python train.py --image_size=64 --cutout=0.4 --num_classes=10 --norm_position="pre" --activation="gelu" --expert_mlp_ratio=0.5 --experts_per_token=1 --shared_expert=false --layers=14 --muon_scale="match_rms_adamw" --nesterov=false --batch_size=128 --final_lr_fraction=0 --warmup_steps=190
Rows from block 4 of a small segmentation model, named by matrix and row number. Rows with one number within an expert belong to one neuron, the router's apart. Each number is 128 + 24 x the weight over its row's rms, rounded and kept within 0 to 255. All counts start at 0. Numbers have three digits each. After the name is the row's rms in percent of the matrix's.
Before each expert's rows are labels from the 100 images, of 14976, where the router gives the expert most weight on average: "strongest on" is what is common among them; "peak on" is the class under the peak. Only what is clearly more common there than usual is listed. The data: Sentinel-2 satellite tiles (TerraMesh). In brackets: how many of the 100, against the usual share in percent.
# router: router (model.blocks.4.mlp.router.weight, 8x192, trained with AdamW), inputs 0-63
# up: expert up (model.blocks.4.mlp.up, 8x96x192), inputs 0-63
# down: expert down (model.blocks.4.mlp.down, 8x192x96, transposed), outputs 0-63

# expert 2
strongest on: snow or ice (78 vs 20.6); main land cover: snow or ice (74 vs 14.6)
peak on: snow or ice (73 vs 14)
router.2 088:161113105138141123152124122099115120132143090138154175133108081127093106130141157125164148100063151132133111174120101123121129115143141138176100139112118152114148176133099180133071070095168077
up.0 115:075121120154111113123151137104140111103159086083113134148129189134170090124109127121154138139122139120141144175149112145096132114167102085132167138093113055124101160130155155148160161109136153
down.0 107:118127096115144152139170128139138110120083157152121112154153121142099156101104105119107130177080131169118143103138159099094117145099145154152111174138169098129134124104120088104116111096129100
up.1 104:129095149136133169114124101095129112099139126149073136115121094118089126103136133113149150120145166050116089139150154157131189158112150093159114107104144154138128098110120159118151162118138140
down.1 103:138121144148160129168111093170101114115118110110138148098144162106157116124119156114079108099103117131106143129108111114150149073099111122154101127155098178151187114107101127112119101143125101
up.2 096:134090133131151121105137141171149094133143183151115112114124133150137121114159085142159116131129155131120110176118091111116109111141136107131167164150144079147186147090153141182135123137158111
down.2 103:125116144138151119106093133084124132182129116137161124103079108110130147102147133092119114110133142143128105175114123149129131136123122096112155092143123158112153134147135107130120121113131113
up.3 086:087167132126092112107108112199137132115132146127146113146135138116124105095125096128141109147125104110147145120146093129161102146150150127120138098089138156131098106170104077150114163097103116
down.3 101:144159098131119139125111135088095113129145098124114126094085101163163123148112126177093115133135135121121152126118137113118103106146157131127092127126112126143158150127153136162160093129156099
up.4 095:115147123107134157100160120141091168148115151098136136109102143170130118101091062094149144162123128172166152160149141174130111113145115124103123134051158145115127131155133113122130135103123141
down.4 089:107122118154117184101139120130107131112130112074122160172096137151171122163112147139081131138090153118106127146147166155143142105100118141123101124091096087109175147117119141102143197146079134
up.5 126:111114146121131096136112141129148116109156158148129144136121103130133094089150108160142114141121103114097115085061072114163137179164115099138135127154129156107089098105126122109100135093109115
down.5 110:129148109158123134128145118178120156128110169119143152109104111165114117154141126181145109140140132159090134145111100091133158093131143162100137098129154128135123098138140088181189154108142132
up.6 099:079088117151137153113078139130141091144113132135091147094087135141153115135111136063139168166133136099103133100088152131149170114131125129114117097201084132094093119122134126121132155142131121
down.6 101:108116099131117157115096126090116130144143192164125133175136143163146130142119131135151119141114090130088109110135132105124106150101154091118101090160165136168096102140135134122135149165117137
up.7 086:152107113092145107141124141092112092141139119145066116154145114119123121107132130140124152170162088139125132086109149149127139142127140195154158149105139136117115151142130124156157157109109101
down.7 099:099118161150165125153151146163101108128118117113141098125159139150137160152107139114138141103079160154100098117121123157105097113177118125163136148179160125139147127103175122164149153120105136
up.8 095:151195120108128131123117158136160199127128100156124150116126122143099083152106123131147166145092148155093139137128130133122116149098113158160146153145065063124113166125137125161126157092120137
down.8 096:096164113075134148116099176095119158169137125110131137148152143125131115097124148081083133107139165116110080134081119124136158110112088126137128172115167136125079121127147128099157127142095122
up.9 108:151157106164139180082133152090124111087144145138083134132093097159130108160132111110152123139125113139156123112148111122067161138123113123194161133138119129088157100163090130107108157143131102
down.9 099:086168096174135138131093164158143162128147131138159134148109115154127125144137130128153145136162170106083156096149147124112048113124116144161096125119108123122100068127110136114081141111119121
up.10 113:136167097122149183126107164146120101101120117109157094136152140141138143102156118125115112159135116104113110109142155109126174128095159170102087148130092112106122123133153117152159121123123143
down.10 108:138139161172157170130116129104127126120123149111083148121139127113123115120129077117118126132080094161151155146092147136163159096122139152109193118132099132132166102165157089164142113125145093
up.11 097:092153104099113118147148097109125143134154162105148102148132170093108123117123091119107131128130116122143116159135175122112123141105131168123106134105172152118129111133137129178115115119162091
down.11 107:121099125136128142110131125167141128145132117094128152116117143182179141137134154139123148157103087135088153152155128119145120163123148095127132114145087118102063148145141149143158104141092140
up.12 093:118145138169160141164121107122134092172106176099103146123107135134120105149095119112131130128125091137121109148158131100107123136145141140136118117150122123147114112141167120163125125160128143
down.12 094:156111058149119104129126107151155070155124107103142132161121121088132145089137128159148135138137157150158100101123085111087124112131133169135126168132130133140097102142140142097154138151164106
up.13 100:127116055116178127144107105141110123089113167118099089126110137094112067156097128116089128105100111109115065156110160141131118114167138117111149041133133120128131136122133134114147129165175115
down.13 105:169112119098157125096122122158122128103124143135141158192166108156124113125148094135115123171173099140133137101165113145112103132110150110116136142154137116162106150136126125179129135128113147
up.14 108:103103076095127176118129097062137132143114134150122138151095107167180097125098141142161143135151150196139126167128120149072132131130109157148104110140141120109128109149156109123090060079108122
down.14 098:098105137131125125118130140137114093126152143177135155169134148150115127092176108133070151110153155123136121138127135083096146176140161124125156146141151126105073178113145126128107089116091120

# expert 5
strongest on: water (71 vs 40.5); main land cover: water (62 vs 11.2)
peak on: water (64 vs 10.8)
router.5 102:098138172130122117134092130184082150139135133121115149103145192123103119112138121124101109156100109122127121158134154100119125100097129129116104119129089106145125163145099114153162137175154110
up.0 100:137138158131156117113138110106134074129135125153099146124116156070178152142081144103137117096086146152126152131172117123119137122119106131160105138093124139124124121100099136167112099107148099
down.0 105:103144117164125115121131129136134103097147150137137128095145145124136095178108110134157126131137145088077158103103178156132139157115128155111107129119136100126128167112134141178078123108098163
up.1 113:141148168123163151109131127140143149136126080105123099103138112137095085135111215152115134114111142098147142127147122145139100128159131095146111154103121136111117121109115135127103190129158082
down.1 110:143128126133100109155127165107112124123119083084170132117115139111173143129149141125103125120097157124147097140086142166141136129165092125108126130099129137134171127092124144120121137085104156
up.2 104:179112086146112126126152153134153144143083119095162101104162155104136139143120125107152142138125138128114166132120182123141119105120136134120126142097140080073150149126172110070181130162118130
down.2 103:109104135116137127153141107179135130182145123132061136139099126120088113154138078139171123143151125110121155143114128112094111131142135163129156138137128163107154111158122135158105133142160124
up.3 101:112083112163098145079168145184110122107150095094117115087084125130155146106090099140129126147165149127152137134141124166131144156127113113115152151148102138136153131147127106137136104149141149
down.3 100:142105127165065138153132121086153108104116159154094118166141131087172091136108146156123164105144151115118129119108173066136129088088177143162168117094154128121107067094136131146148097148104115
up.4 092:101066085144122097127140156102133142120140099109159112141131114113109130135127132129158107108095144107126120107124118175132131148144146141113095149118145120123133099129120100117162142143142142
down.4 094:162137138140154135121117136184161127098114119135116096079103097092131114108120115111085126161077145095086099141153098129107143156102127150110054142133138081113187142161100108126124150148149137
up.5 111:113129127112113128155122167117134130145102107137141142136152136098118133086150088113117153128145102103137099160109098121111160130142120145090130129164140182081123089126091140100185103090108124
down.5 098:173126120162140095138125131149108122113102151145102125115131131104074111111110124124106113133136097134149160144115120127115123106107107179084125109120121102173134108168093061148129125127176109
up.6 109:123145102137114143110133156143144128114124121149116138137121135121141080113121055137140125136116182193140122144160111123122113126138156143131098116114143101124111140106133111159156134169106174
down.6 108:091132176135142125147135144090090112100147142113127108103141163138154128088126117104103092142124158123192162123146151156137142076121117104167109123153113118080119069070117151104102147129108118
up.7 096:109127120143090117138153174084135127110095140095075109072118139185159145110115080159135120134144113117142081148167112137103099119108113120116161155101147091099107131078148153118127110099117160
down.7 093:107093116128126147097160126078161133134140214128147120169132102104082127153104139150128124155121187142134120153164132111132107142122122130156145123139150136116117035076125121087133126096143135
up.8 106:152125140165107109121114134095120149099107154074150120124079129170131116151178022140147101158170115162164152125076172103150164141110156114139160142162123100141135136121087141140123148157116153
down.8 104:124111138123086123127149124129128087104150114156115146097122118135128107112158180116151103134163139133161129146170110116150125117135121114159106136098137124105081101123135132130145128104091132
up.9 105:144103152114136101108130058149098158104138161156102125179154136153137135122110140096126140151114118125092173110149184114133135132147155136114176174142175113123123131148115088146120099078134142
down.9 106:154124134164158085112124097116131153181118155112112136130124104165156074140093109119110134156173111119128176116095095099153101086091121064138156131155122160118138106127146091113139114101117116
up.10 104:124104087131131164122096101165138127133110158136127144149112083138125150123178103127128122117124107191118130135116117183150153129122130092115126128141104139135123161181136109145115077073130101
down.10 106:098115147142114097111144145128125140154125154086114122093126114140148115125129102090083130106111117132138111145103129125153150128137128124106108110164102124136135142131169149190116146083158150
up.11 090:113102114107129124154141144079105134143152134125155129112105126127132136140163143115135129099151136128124134132113111129172134133165123103143126193098141169145123117120166168139131123099130101
down.11 102:158122108072114125125120115189119143126142175125143148160099117175129124162116104123125155120142082107129165138112153095140126107129115126121148150137119138129138124156117158142118144099114174
up.12 095:150137144100143126180117110079148125138125157159118133163164149177097152135082177125126112159127108096096129100129121116106151117136106111148126113102143127142114096133135102078153150128096151
down.12 104:091145119124170141102162114106151123119147102113152136143109150071099157154116144098116135135093145154120135141103116146139143159148148170102121138136140103111134098121136123103155082104152139
up.13 102:155098097111157165156115128148163084134135094120095126124130127111110107124118171092143118144146113161128191149131134134176155129132123148135075135117110138130140109122097109115134104128142173
down.13 097:133129170157111139115111106150133127135107117128080140118138120084104117116174115179125125113126109118054098169128173123123122068120092119126150141138179081122107081113148157138122128134132121
up.14 097:129138125159124058158106144131145086119122144124148144182102064116131125122114154100115098157157146102158140148105094129143142124123114134172138125120141094124095147115112120146152087114103163
down.14 088:142116147129147132148096122154143129161142106149114121101114120099099151145109106086101130131089109094122146151150141147155134146111121175100171111134153106111098094152091125113148092166128118

# expert 4
strongest on: snow or ice (88 vs 20.6); main land cover: snow or ice (81 vs 14.6)
peak on: snow or ice (82 vs 14)
router.4 112:165141152136174150139124156136136133091112151097146092115154127132140114143060151112136125088135144097096121118142121130149118118105121084081134101103114120127168105085103142099149119144166145
up.0 099:097134139175144104120106138131160149117154110107140159127111100106144136104087103121099180116122128151141146120137092108143133166200123124149138128145097129136146169160193128102161111125146095
down.0 096:102150129076132136192080108091157114127123097125093149185139118104106102120154105146089127145111124116153126143116150076145094124131141159145104135121094125083100147097114153149126101178131124
up.1 110:131069132120143111145129109103129104170083128154147161173123077115106145107142144171116144142115116151103098117121094078136126135102171140117112137142132158143099136122156183124136116147151131
down.1 107:142084120134130107124112110182127142123126052117098151131097138114182129134133142111102082154129112094103107164144131169116137117132138139123141125138142080130098092140152098090167154122079129
up.2 105:123140078135124134137170139142104138135103136081086156143157150128092144111146067147130124112118138126122112114120131154115177106116126118135128097156119157157117128100103148106141099126107144
down.2 113:083132138111116152117142036130126087116144110171090139079084103103165139146158154106158149138160126141140164149154114106100071153111116147166114154136124104122115170093133105103110107124119104
up.3 097:134146106129142134141077107120119095134158123152125122139142155112104154128161110160080128122104118117139090129160144119166144092171141136169126116125107134115093117164120118095099113153140083
down.3 102:169124141150101148130122140177148137115127122128172138166094089165169122140147148118165152122140157092129087111078134130108094131137133165115095124130070148111151165161138061121195119138105150
up.4 111:170112144134155120122134088120108120119107139136111119118142155165106111118112144092141069148152087108108147143149143105112116112110134122114184125094159106157118104109069096155112129137155137
down.4 115:129150092073163137125137086086100142113153156139110137090160159077138162128177147090114125170074169124126170068147174096150134132141175081133150137121115154163128089131143130138109117140131112
up.5 101:107132097092135117109146134112092121141162216116127127101072141115146125129148086172108099134124124111149113136152087154117139102134120100168110139163150131130143126096128114126084105105098146
down.5 110:119115138200165110105135112082136160128134117091160146098147119146168162130129137150155174135154140112136094115102150107128142128125128119094126108116140148100092155089144132103131150140102181
up.6 109:124083138138109124134100077122129097105185118150084112138122116119119123111138130142155102134124122121109106102076094120167165174146158098121131136169120159102069135113090103168102180120106116
down.6 099:129148135191148121140128122171137159171153093105107137108130113159176111156122131155119111102113146169125120137138096102146158122136141150119133120126103138105165060173141144129130098102139146
up.7 088:134104144152137149136137123095128130111115113123105079094131078140072142106144146145122132115163138155087130108105160136114132141170097145099142198124165130132129119132167093108134086156119111
down.7 091:094141145072113126096130137134128124161124125131151092182129114143132153123178117132142113135100136129119149132148090135138099131136118115093092140101121155156171175077176115087126147118125103
up.8 114:132100113114167088114124101148118131117109130127122127097138140140133130135092080094112104155123147146147121141139159132144160152125106110128124147132150130158126175125122127112112123115163093
down.8 127:159119120145099161115125128100151135101102099110121121142156117119116095125086143155124140179194077144129143096159124142132133144154139123121150175112131137206104121149153086165142165116145152
up.9 097:126151109081123152119116103118137108105116162124124128170106102137139142106144142093121098136080172113180087180144087116136130170159148163123149127135128064086164105124130125154125095115100159
down.9 089:129171127166109129101141130132133159153137155104166169100111104124120150131158131136107113112078139130163148140160135143109169126103134115140129109149161127124164125128110126098083143132119096
up.10 107:140092106162120104102199096148157143157125095076106174132114128126146130174120150150153146113128102120146125137144120114102094107131133122128138137106145105131165148106160155119084134165141152
down.10 102:105104121158147096160146136101160126154120122065188165125148137138099137140142126160120113145098139135120168148091138098145161105118127168132143103101164120158153100132156095165158131143140114
up.11 091:121102114123134115114110092092104090146112156134142137092144084108148121139189115114076167116139123102132104168130148133108074138146142103110156149129125153124178152117139156160091130159102135
down.11 096:097118108133129159133114094147129131144110103142123157147105125119089143107137131144135163143165125128104161180154128116133138139109133136111078131148103113161083105159119114092118108139109147
up.12 097:084132078106159119155131131166163126139119138119120141118128126138119095170116108148098139153133140157111176126129129132081182139115151151137175153169123122123091088136124120155081125073139138
down.12 101:149125083110130158097114145050145129167124134117133198113106182121119121088136109105122132108113142093129092142114087145137094151157111107143139148108107147120123183087106110098079140119131157
up.13 100:123113114138097105158099127155137142126142152135165148121142129150144085140127097116126167145136096136137122073132120122164137125162166099090119127133142127133125128130116115157106110157132116
down.13 112:116125113186139109119111102122141102145139157145107130093139116100109130125114067131114148112130147147149098128132134138049146110130068147086101150112159050141137117147128159142122144134124148
up.14 098:130094119137163170154148141186162091130152092102133125128180143104144145134128169084124116135135119114138117154130115133103093092155106145126154148153128068100113122106183139140165134105123154
down.14 088:135112153224118130147130125132094146152140132103111145112127128110071106137112105173077111154084098138111132102089141158173165113118123146066121118122120194136134076104127120157133169092141082

# expert 0
strongest on: main land cover: rangeland (77 vs 20.4)
peak on: rangeland (78 vs 22.5)
router.0 103:100131158106142099148128120072154152103153108146157119118158150129166125145061169118093132144168159072125155127138133115110132140132118130132151133138179140097113071094148098132146170131074150
up.0 110:156116098163150135148115121123104136139114137140159134050084116150152127153168141123159153144188163131110112115134112141149120144126123147125146143135166107154123123132117129108099185159144141
down.0 091:134111110162106103123115180074123121122141157122113140133137142098117116099109110130180149142117168121184083118106129157106127117107117148100125147133154147107148140114126153108108145115106110
up.1 090:106099155121124119146120099170125127139127150128108128163110101127105132165100097130116098128138068096103156141146184169140111127190116124149080174110109131095117097148118132067126159091121111
down.1 099:094109154089124131138139113145140158135125145127123101095120111116100161116151093165135139173150146163133141184110133117125125145142132106113099145177134128152156120109099133116135127088101152
up.2 106:096084130137130128156123084115103139179122100149124134122133115110114167135141144136093124120146170168171133140110098134109142150146142154124102120158144148116161159108113124130085104101105140
down.2 107:137137137140142064096151123149177124099131150104134119127180091095153138171095131144175153126056128162117135119144114146132158123133164098093116116162122096134091139127173146130113117135113156
up.3 096:124072147112103119145133128137112111140149101097128107100115120097148138124180132140140087094141129120188117135183113133124095122109159062116137078123125171177129131122118124161096091148178141
down.3 094:134122103092115093149099153134122136130105153128100115125104128121157114169114101115118148136118174140160128113132087128105147157138162141109096137122161084147165115179119123126114134077117149
up.4 093:163159155144130167113125116140145100105095110137133114088139171146105114134132121131130106116101109183119149137180181090182182076135115096101152087114133099129150136109107143112141150149078112
down.4 094:116155107141140125162132162140163112105112172110148134159108113120090151116152170169120130092089117104161112114135116142125123153128108165125102114132141128117115146126134110103125106117124137
up.5 090:154162107125101115152129103163146104108087064150150123121073135103149143126113087116175144146146158140142115129149115084150103101119122135126115155100120132065119155157133127129165140120128090
down.5 096:118173181142151154120123111119139105199086109102132150118126151122116093164098109163110119125139125087143130149147134134152088150068127178116127132102109162144119147129144127145104151110156097
up.6 088:168149111129166112123152129069122112102167154161093136130120082144110122132121113113116121133092132154142113181069097107135087107135104129173136124104103149110139113122144136106116141148154156
down.6 091:122112106115152109137126129178152125110106100133158128152124171163132117160126074110114147152159114162100109089109137167139124149097086109102160106099147092143129145170110135091125096198136174
up.7 114:097138112092138154104184113064147127108148102118133166175163124113107151155124119109124135132088142103134090125159145130130167135169161117159135103145132159104125191119134119123169176129110092
down.7 123:088112122159145114151157163122142129116121161118145141115203138169149156128096126118164114123092117132119127091151133115120146114103120146157167108111121152119121105130143066121130108127115169
up.8 128:142144148137146116112117171106164105145120131129135105113103124117115116127127112148125114131120140120102161110124109090098155086162115122181121134127136108115156102144117150116178152171148124
down.8 114:135160067159140132082090177151117122144121142068198082104111140170102120136115109098136111119137137136135139121091141150116109125150132125085121154112118182168160107110134161140099165128147164
up.9 091:083129093120142133134140173164156167146133115108159114165123143114074098152115105138128134141127106127135151162098086141111093150099065141161134163104134155132135125138153134115134105123147125
down.9 096:129147113143146145117101109146116133132165112147095212124100118107115114113111171148175137127170114066129148123131154147113078057122139095122105117152101120167070124122073088117087120131123131
up.10 108:132154122118147099155123056151098094127135124156131129144126152099133086148096104063104131138116129134159154118139133107169132113094137149121148146125143131138122130155091139173128096124145131
down.10 114:151110128145175148083138132141141127050131102101127080168083128167160138126123122129144156128140089166111107121086129113102081143118107179111145105107107103123172134145147109113117084165134134
up.11 095:118122154109100128133146132143091118128099167165134135118166113099123150135109136157144146073128094138138126138113125171118113124131124105136120111113156174144148120085120109093089105100090118
down.11 093:089119131116093119124127151181131144163118133119112108094145115118083103125129096123130170171125114152123159102153111162112146112137134142098161119125139186155131088134091135128132149140110148
up.12 093:139146095123137142120161136187141141104156140123146132106115176161112167106126138107140117129125155140159153166148099107073157134135110093115100106100177135159118130135141113191089125097134114
down.12 095:095093118099121085116126137080103142146136117118166093130127152060099144072138142085099112145158129172118142076153152135149107088127163082102133113160120135135145073103116186134081140147136131
up.13 093:131120113091131129138128187103072140092130100104094104114123107159109120123142099115128099108136131140168120117102096159153114142170129108147122140130143163114103162154146111135134153081134102
down.13 092:115110116127148095149121106141152108156106132141074156133124131140170135122088168124143114099129122155126162138100103120085142107158135117106094128169142177142084163114124088174133117126135145
up.14 095:120108101132074107140126145141112090132144108090127155143098078166133156139130112140140116191150124113100134167126189111131143132149140077146138155109151118099124176199081101147131074145095138
down.14 107:097112189142115176141140145150104135135156114111154116124132120102151140103154156171132094167147092159127088099160130141131138112089119093158101130122137138117147063107165168150110141171146096

# expert 7
strongest on: main land cover: water (36 vs 11.2); flooded vegetation (27 vs 10.2)
peak on: water (29 vs 10.8)
router.7 103:089143095073077126118163153105146136107149138133159139159110082103167146101148155141111162114156107144161104135101129140095114165148114155130154164154146160156096137131170120132119098080112140
up.0 088:142106128135149084129120131098113128119146149118111103137138143139156117095133133131108125103119119155136133119114162113091099134114133102099127152161077161124114111116161137126110139105103143
down.0 092:123111082143144137102134083144127130109148147150106123120110120106124124098143147107132142175156129133117099113153125156136165130113109137103101121095186108115154129117115066079113108142068094
up.1 094:131106142151142125122102132090137108111143183122064109107128158120133116156095093116157158167128122148132125122124151092115142129087108116133138131124114162119160122127157138141128131120155177
down.1 100:134101130116123088091121103198100144139143169107117142139161119110133114128137156118123112144113079122159118103115072085117181185168134129140130130141146103125125157142157157103172152131125163
up.2 101:160146119132143126112154109136132160127136134182177144125147143112119113138112150142137077145113150139118119141135108091150140131096171124079118085097134089100148110131111125140148107144152132
down.2 109:145141097119104170117112089188120118151114114120141101129112100107148120143107162139150143122157137182120112121122119128152115141122111122120121104117076097149146155148118090122152105160188139
up.3 098:122137143178096088105145170133124083119167132109177101084104092175081114135129138127126120185143109144098124142121139138141096121163158119156132176086156081098128077148099137113055119129117132
down.3 091:121133162143121122148145122123107157097139141133148102158110144098164117138132174125078133140122133111127119117064132117087085118140132146116145147130124186134165122096123130124121141123112126
up.4 103:163149117124152072132131105163114138117144138170142158098135117136088117156095105090125138161096122159089168170104139096137127149127108175155192135097165112111120140171100136142105107114126130
down.4 102:135152111135116095169103156062133101127123126118115123148144137146121103139099153127137149117115171124180132113147132137159110154139167135146080071128106173132118114165136159115126102109134122
up.5 117:122106128145095078113164118125168100170150120138094137129110128129134132173057114154145132120134154165160151134115103158142098121123103130143152144140157116131129106097100088119096138132124123
down.5 106:103114119142119135159123129130110135126134122080167126143144115111146120114140094145111099142089141156132164129131077112101130101130112125138140138157140112115161059139122113150149148093106147
up.6 108:136166131134141170140092121122093126113119086062125111152115125158091130147124132112137135144128106164112115119139170134168153142142128125111124155091111098129154151155118148152142130138148113
down.6 097:145151098116103123126093148152110107061115135123177116134143111118138140117126096162140101132107127149136119105147081123144089137140106114147133136131124172137117063089128110116122144152147120
up.7 094:106103044109150133133114142080144127148142148124105123121133115185136120135117142099084148133112176086124150128103132193098152140124174133114135109132127103102128094158117112141136131110110137
down.7 100:106110105139117142121137119122124169140139096161102154103132121116140100149099158128111121118141172112068138178154092133176149124165133062125129105116134141142091165157109122093167139120118121
up.8 107:135141137148129105130167128133167082140124091096121142097107105158107144137129113172157097149116112119118120127121090125121134119157124103128158168141086127140138136075122132115156113142109114
down.8 106:171128136109165129100118122214173148122115138131102132156117136132128153127113177117166165147103134153105107165118164133117106128120162080119154100124117099177108153157113123139148103146127168
up.9 098:135124092157119156105122077149102142139145097126089155100121094133125132188116094149166154143098115148135079141134144137129128140139149151133130151146102143167147156120105103146103119117130089
down.9 089:160177148089113101131164150163104118099150142079172131126123093109118144111077108141105153156154169142139127136132095126113140103165136163104134126133132110164168072143110126149136150090155140
up.10 098:109119198152092160147116133208110137156155117084152135123116157154111108143080173123177136142085079123177133135156131099129160140162146134130144137133151111101107149124107138121120161092144099
down.10 103:142143111091130136107150133105135144165157105104115090192093148116132131138128125135087097129183164130131114119114099171101146161128121102168122131128129111110166146181134164123114149126138151
up.11 091:122059123144149131168143123139106122108158111141141137151140124163136110145162110101143102084141116143169141135087104128102124144144121095111108136132143100108135140121050155135125151103119109
down.11 100:077098144090120134145146124110134157146143138106132128107096124119134112126164102173129159153152165079136109116140125099079137145144131137145153137129127076115098103150119130130114131156088138
up.12 095:132121152105103137100094146139122142130130115131129156119133134158151119179120097176095127132130154113122108106156071084099111126181108113155155131185120122160119112127150105158121131099157125
down.12 097:122115111094109128145165121149135115178124177121122133161116142093149116150084108144143123116092126138111122131168099123120148132114117136123106110122093142137081185133140086119137114140087136
up.13 092:141140128123117178149160118141094129108165136142106104095142088136115104136142152156143132181125147124108150142132144147127121161136113097131124130077136110107138125122110132160130132138117113
down.13 097:111129175103157109130159108180122080109113105129140127153136108099131111130115076138112084141182140125126125101120150146118162128116146140172112184157110131119089131116109141102093123085119142
up.14 088:158171143135164112133140148112138128130125117109131103148128115146114133117137084116135147126126140119122117115092121116129153128091141099143148161143132103073103112122122127109157126137151118
down.14 093:118132117103107124092100095154134123111101133099109142090149142147131126131137115168147059161137143099135103116125159109142181122143132112160146117116105145121112125186138121146139059147119089

# expert 1
strongest on: water (92 vs 40.5); main land cover: water (78 vs 11.2)
peak on: water (78 vs 10.8)
router.1 099:079130103146083136112124098178112109151097178133155147133127116111076114098163076153131137159102077162154096126150109146119122134154123114107133149148123151140085143128128157143129115112128083
up.0 107:079105141102115125163075116127113137165114081141117127136115136152120102122143113113144160107190118141111106121111129123136117137115124110147139113182096117131153170130081154141144157117118130
down.0 092:128138120114145117130135124105118090121130111131115137140108118139160119119173139134134133158113142163080115148122123123116107148118142086136166123118084128149151097102105144148108127133124166
up.1 100:150131121124121086113142079138166155130128095121159146122101141150168134129113073150140129105115143102202151148108162131137127119125146189168107106101096157105164118153089126120148125128132113
down.1 090:123109130155119099121159115080124124128112175126164178089074160149134109168123142146109103175203108142119115128155138082106143123166126121101159127136129095139108099181120125135149110165118111
up.2 095:163127092091155162129167127090102156132103116115167121136128098092169141125101161141130157118158137153149107136096135152113148112160124178124159128139151181146131119128184122097087115097100151
down.2 109:144157152111117121153104145083130096137120109106115108163150140110132131117076158107144113121140151146147065144138124154139192131136160122128126128084116201128113108141123138133112134142118149
up.3 105:131127095098135145121133121159148179105138070144138123150103096154130136119107114134124120093071106092140145142130157127135138153110145128151126088166123092141113129135152090130129077133135143
down.3 101:146124086163120097136136106120110152137150131134145151089141125121140089120166072187106133123125130131123136098128134118132159085131139107136134108147086121114120175129119152106128156157143155
up.4 081:137123086119109104115156144109132119144104125162121151099100100099092163129087197113128160146123166146116161104116128101160150125094100124175147118107102094137110148191138142093123114134116133
down.4 093:127159141134155147114125077114145137145149108123095139127141123095099096162105120075205152145137109110125115116131110156129081104150096169141115112118090112129125131144172121110138140179113152
up.5 105:095114134136126103101124148124120131168132108132166127124098114099091140117095118085094138115110149132168114103136164090105108134143125131124159132130131140103126176105197131123105107137130103
down.5 108:096151087169159150100119136092114141131159074119105146079121130173124144129116113135091141138059155129134118119122153149138142136119137129117141175163125146090156144156134141148108131103126139
up.6 099:159185109168117163116116116150133133148135121103159123109125151119120103081112144169137095100133108116136154127192150167101118123152117121110143136122118074122139095114150101122134144088094108
down.6 099:104134100086104135158146165137145159148120088145103152127131129103162110109139116120149151106095078134116147154162091128104103158099136147130117090155099085147094128117135115113146091148094181
up.7 113:148112122155142148105150171149124156147118150120083108154144106141114128125124101110136144133163106242116138164102087121119094097115105146120146113105129146148128085141088170168093127141100141
down.7 107:111128124109143097120151104066122189110139134189097116106121160140134080150140189111145078143140133127127116108148108093145161078169110125101118108105175130112141111125101164100121150150132150
up.8 096:100106178062160152117119098129094172140168098139161124105158101114139133131147113110120164112129142131147131128123150145113146123147170141143150114128117121100101124102112131133148125144119145
down.8 097:150124151140104165126126153118117130117133115180161163149122125110133088082113160167101133137155142147130105114128136152117140073109161083117123114104117094068130119143158076156134133082133131
up.9 099:093137143107151136125126117157120092117114148154163145117132155160147082100101106118142143133133132096126159122133104100153080104125090137157133108113134129126116126151171146121101111102117131
down.9 090:155132115149102079112080119116127105138093167107116146123129140157097127125137144101122109151133152158166136151156137174139188097152121133130131130163152111188072133153155129131143135127108143
up.10 102:153149156160160127186118084079127152123106129109134141119144152145137109098120072125147135159147124154128121106146114090156124128097096082119103133113118100151151097139109135122127101101116130
down.10 093:129152143165107126137134117161169130122153147110108159144129120144135104109120158140139123108121192146136088126133128165147123116115141133094141135138130080118121107135121115151135123089070085
up.11 105:168153128106137160145136147169136121082128133153132126098149073099146130122115144137078111135142155186111121120107201134121154127126144161149135133160125147095138138112073163083155106143145126
down.11 110:171144168109147164131120166100164140117099097134100149092093083127108115115104087167111122145175174168149100117155149087132140114129131155148114158127101144121161090106088088153105117124161155
up.12 096:122138157130157119110092161053113154157149161109159152127132098119175102136108095123167119140120149129154123074141130129124130145132193140142120150140122143095157126158119141092115155139097162
down.12 106:093112157107111132115171123123084125085103088163159169070131116155149137126122145138126133113178138179132114123153127146114132123127147082124124130135102162144113107156134136135134074125137120
up.13 114:073092112128166136139159086054164058124162148134122174141132110152114133142117039118134127125119152096145149127136088127104143119100117135132122119103148124143101189085147122125100101130102095
down.13 118:050102109123134131150145148120141105125114087114121144154127119180104118151120171109059137113153143098114127127125164139106123111099144061125150121115090113124126161109132158124100144109123079
up.14 094:089126116152116134114159156143154150095148131139107128124089129115134084153108157133122163133083117159101136146158092088119161136118113087115114106145150099104136116122161132134120111118118097
down.14 091:118140115137167126137135087175115162101138116133102160109131145091139143106112097135095109137088087115141133113137149128142157098140140152104123116148135137130093098126142150106115144132127109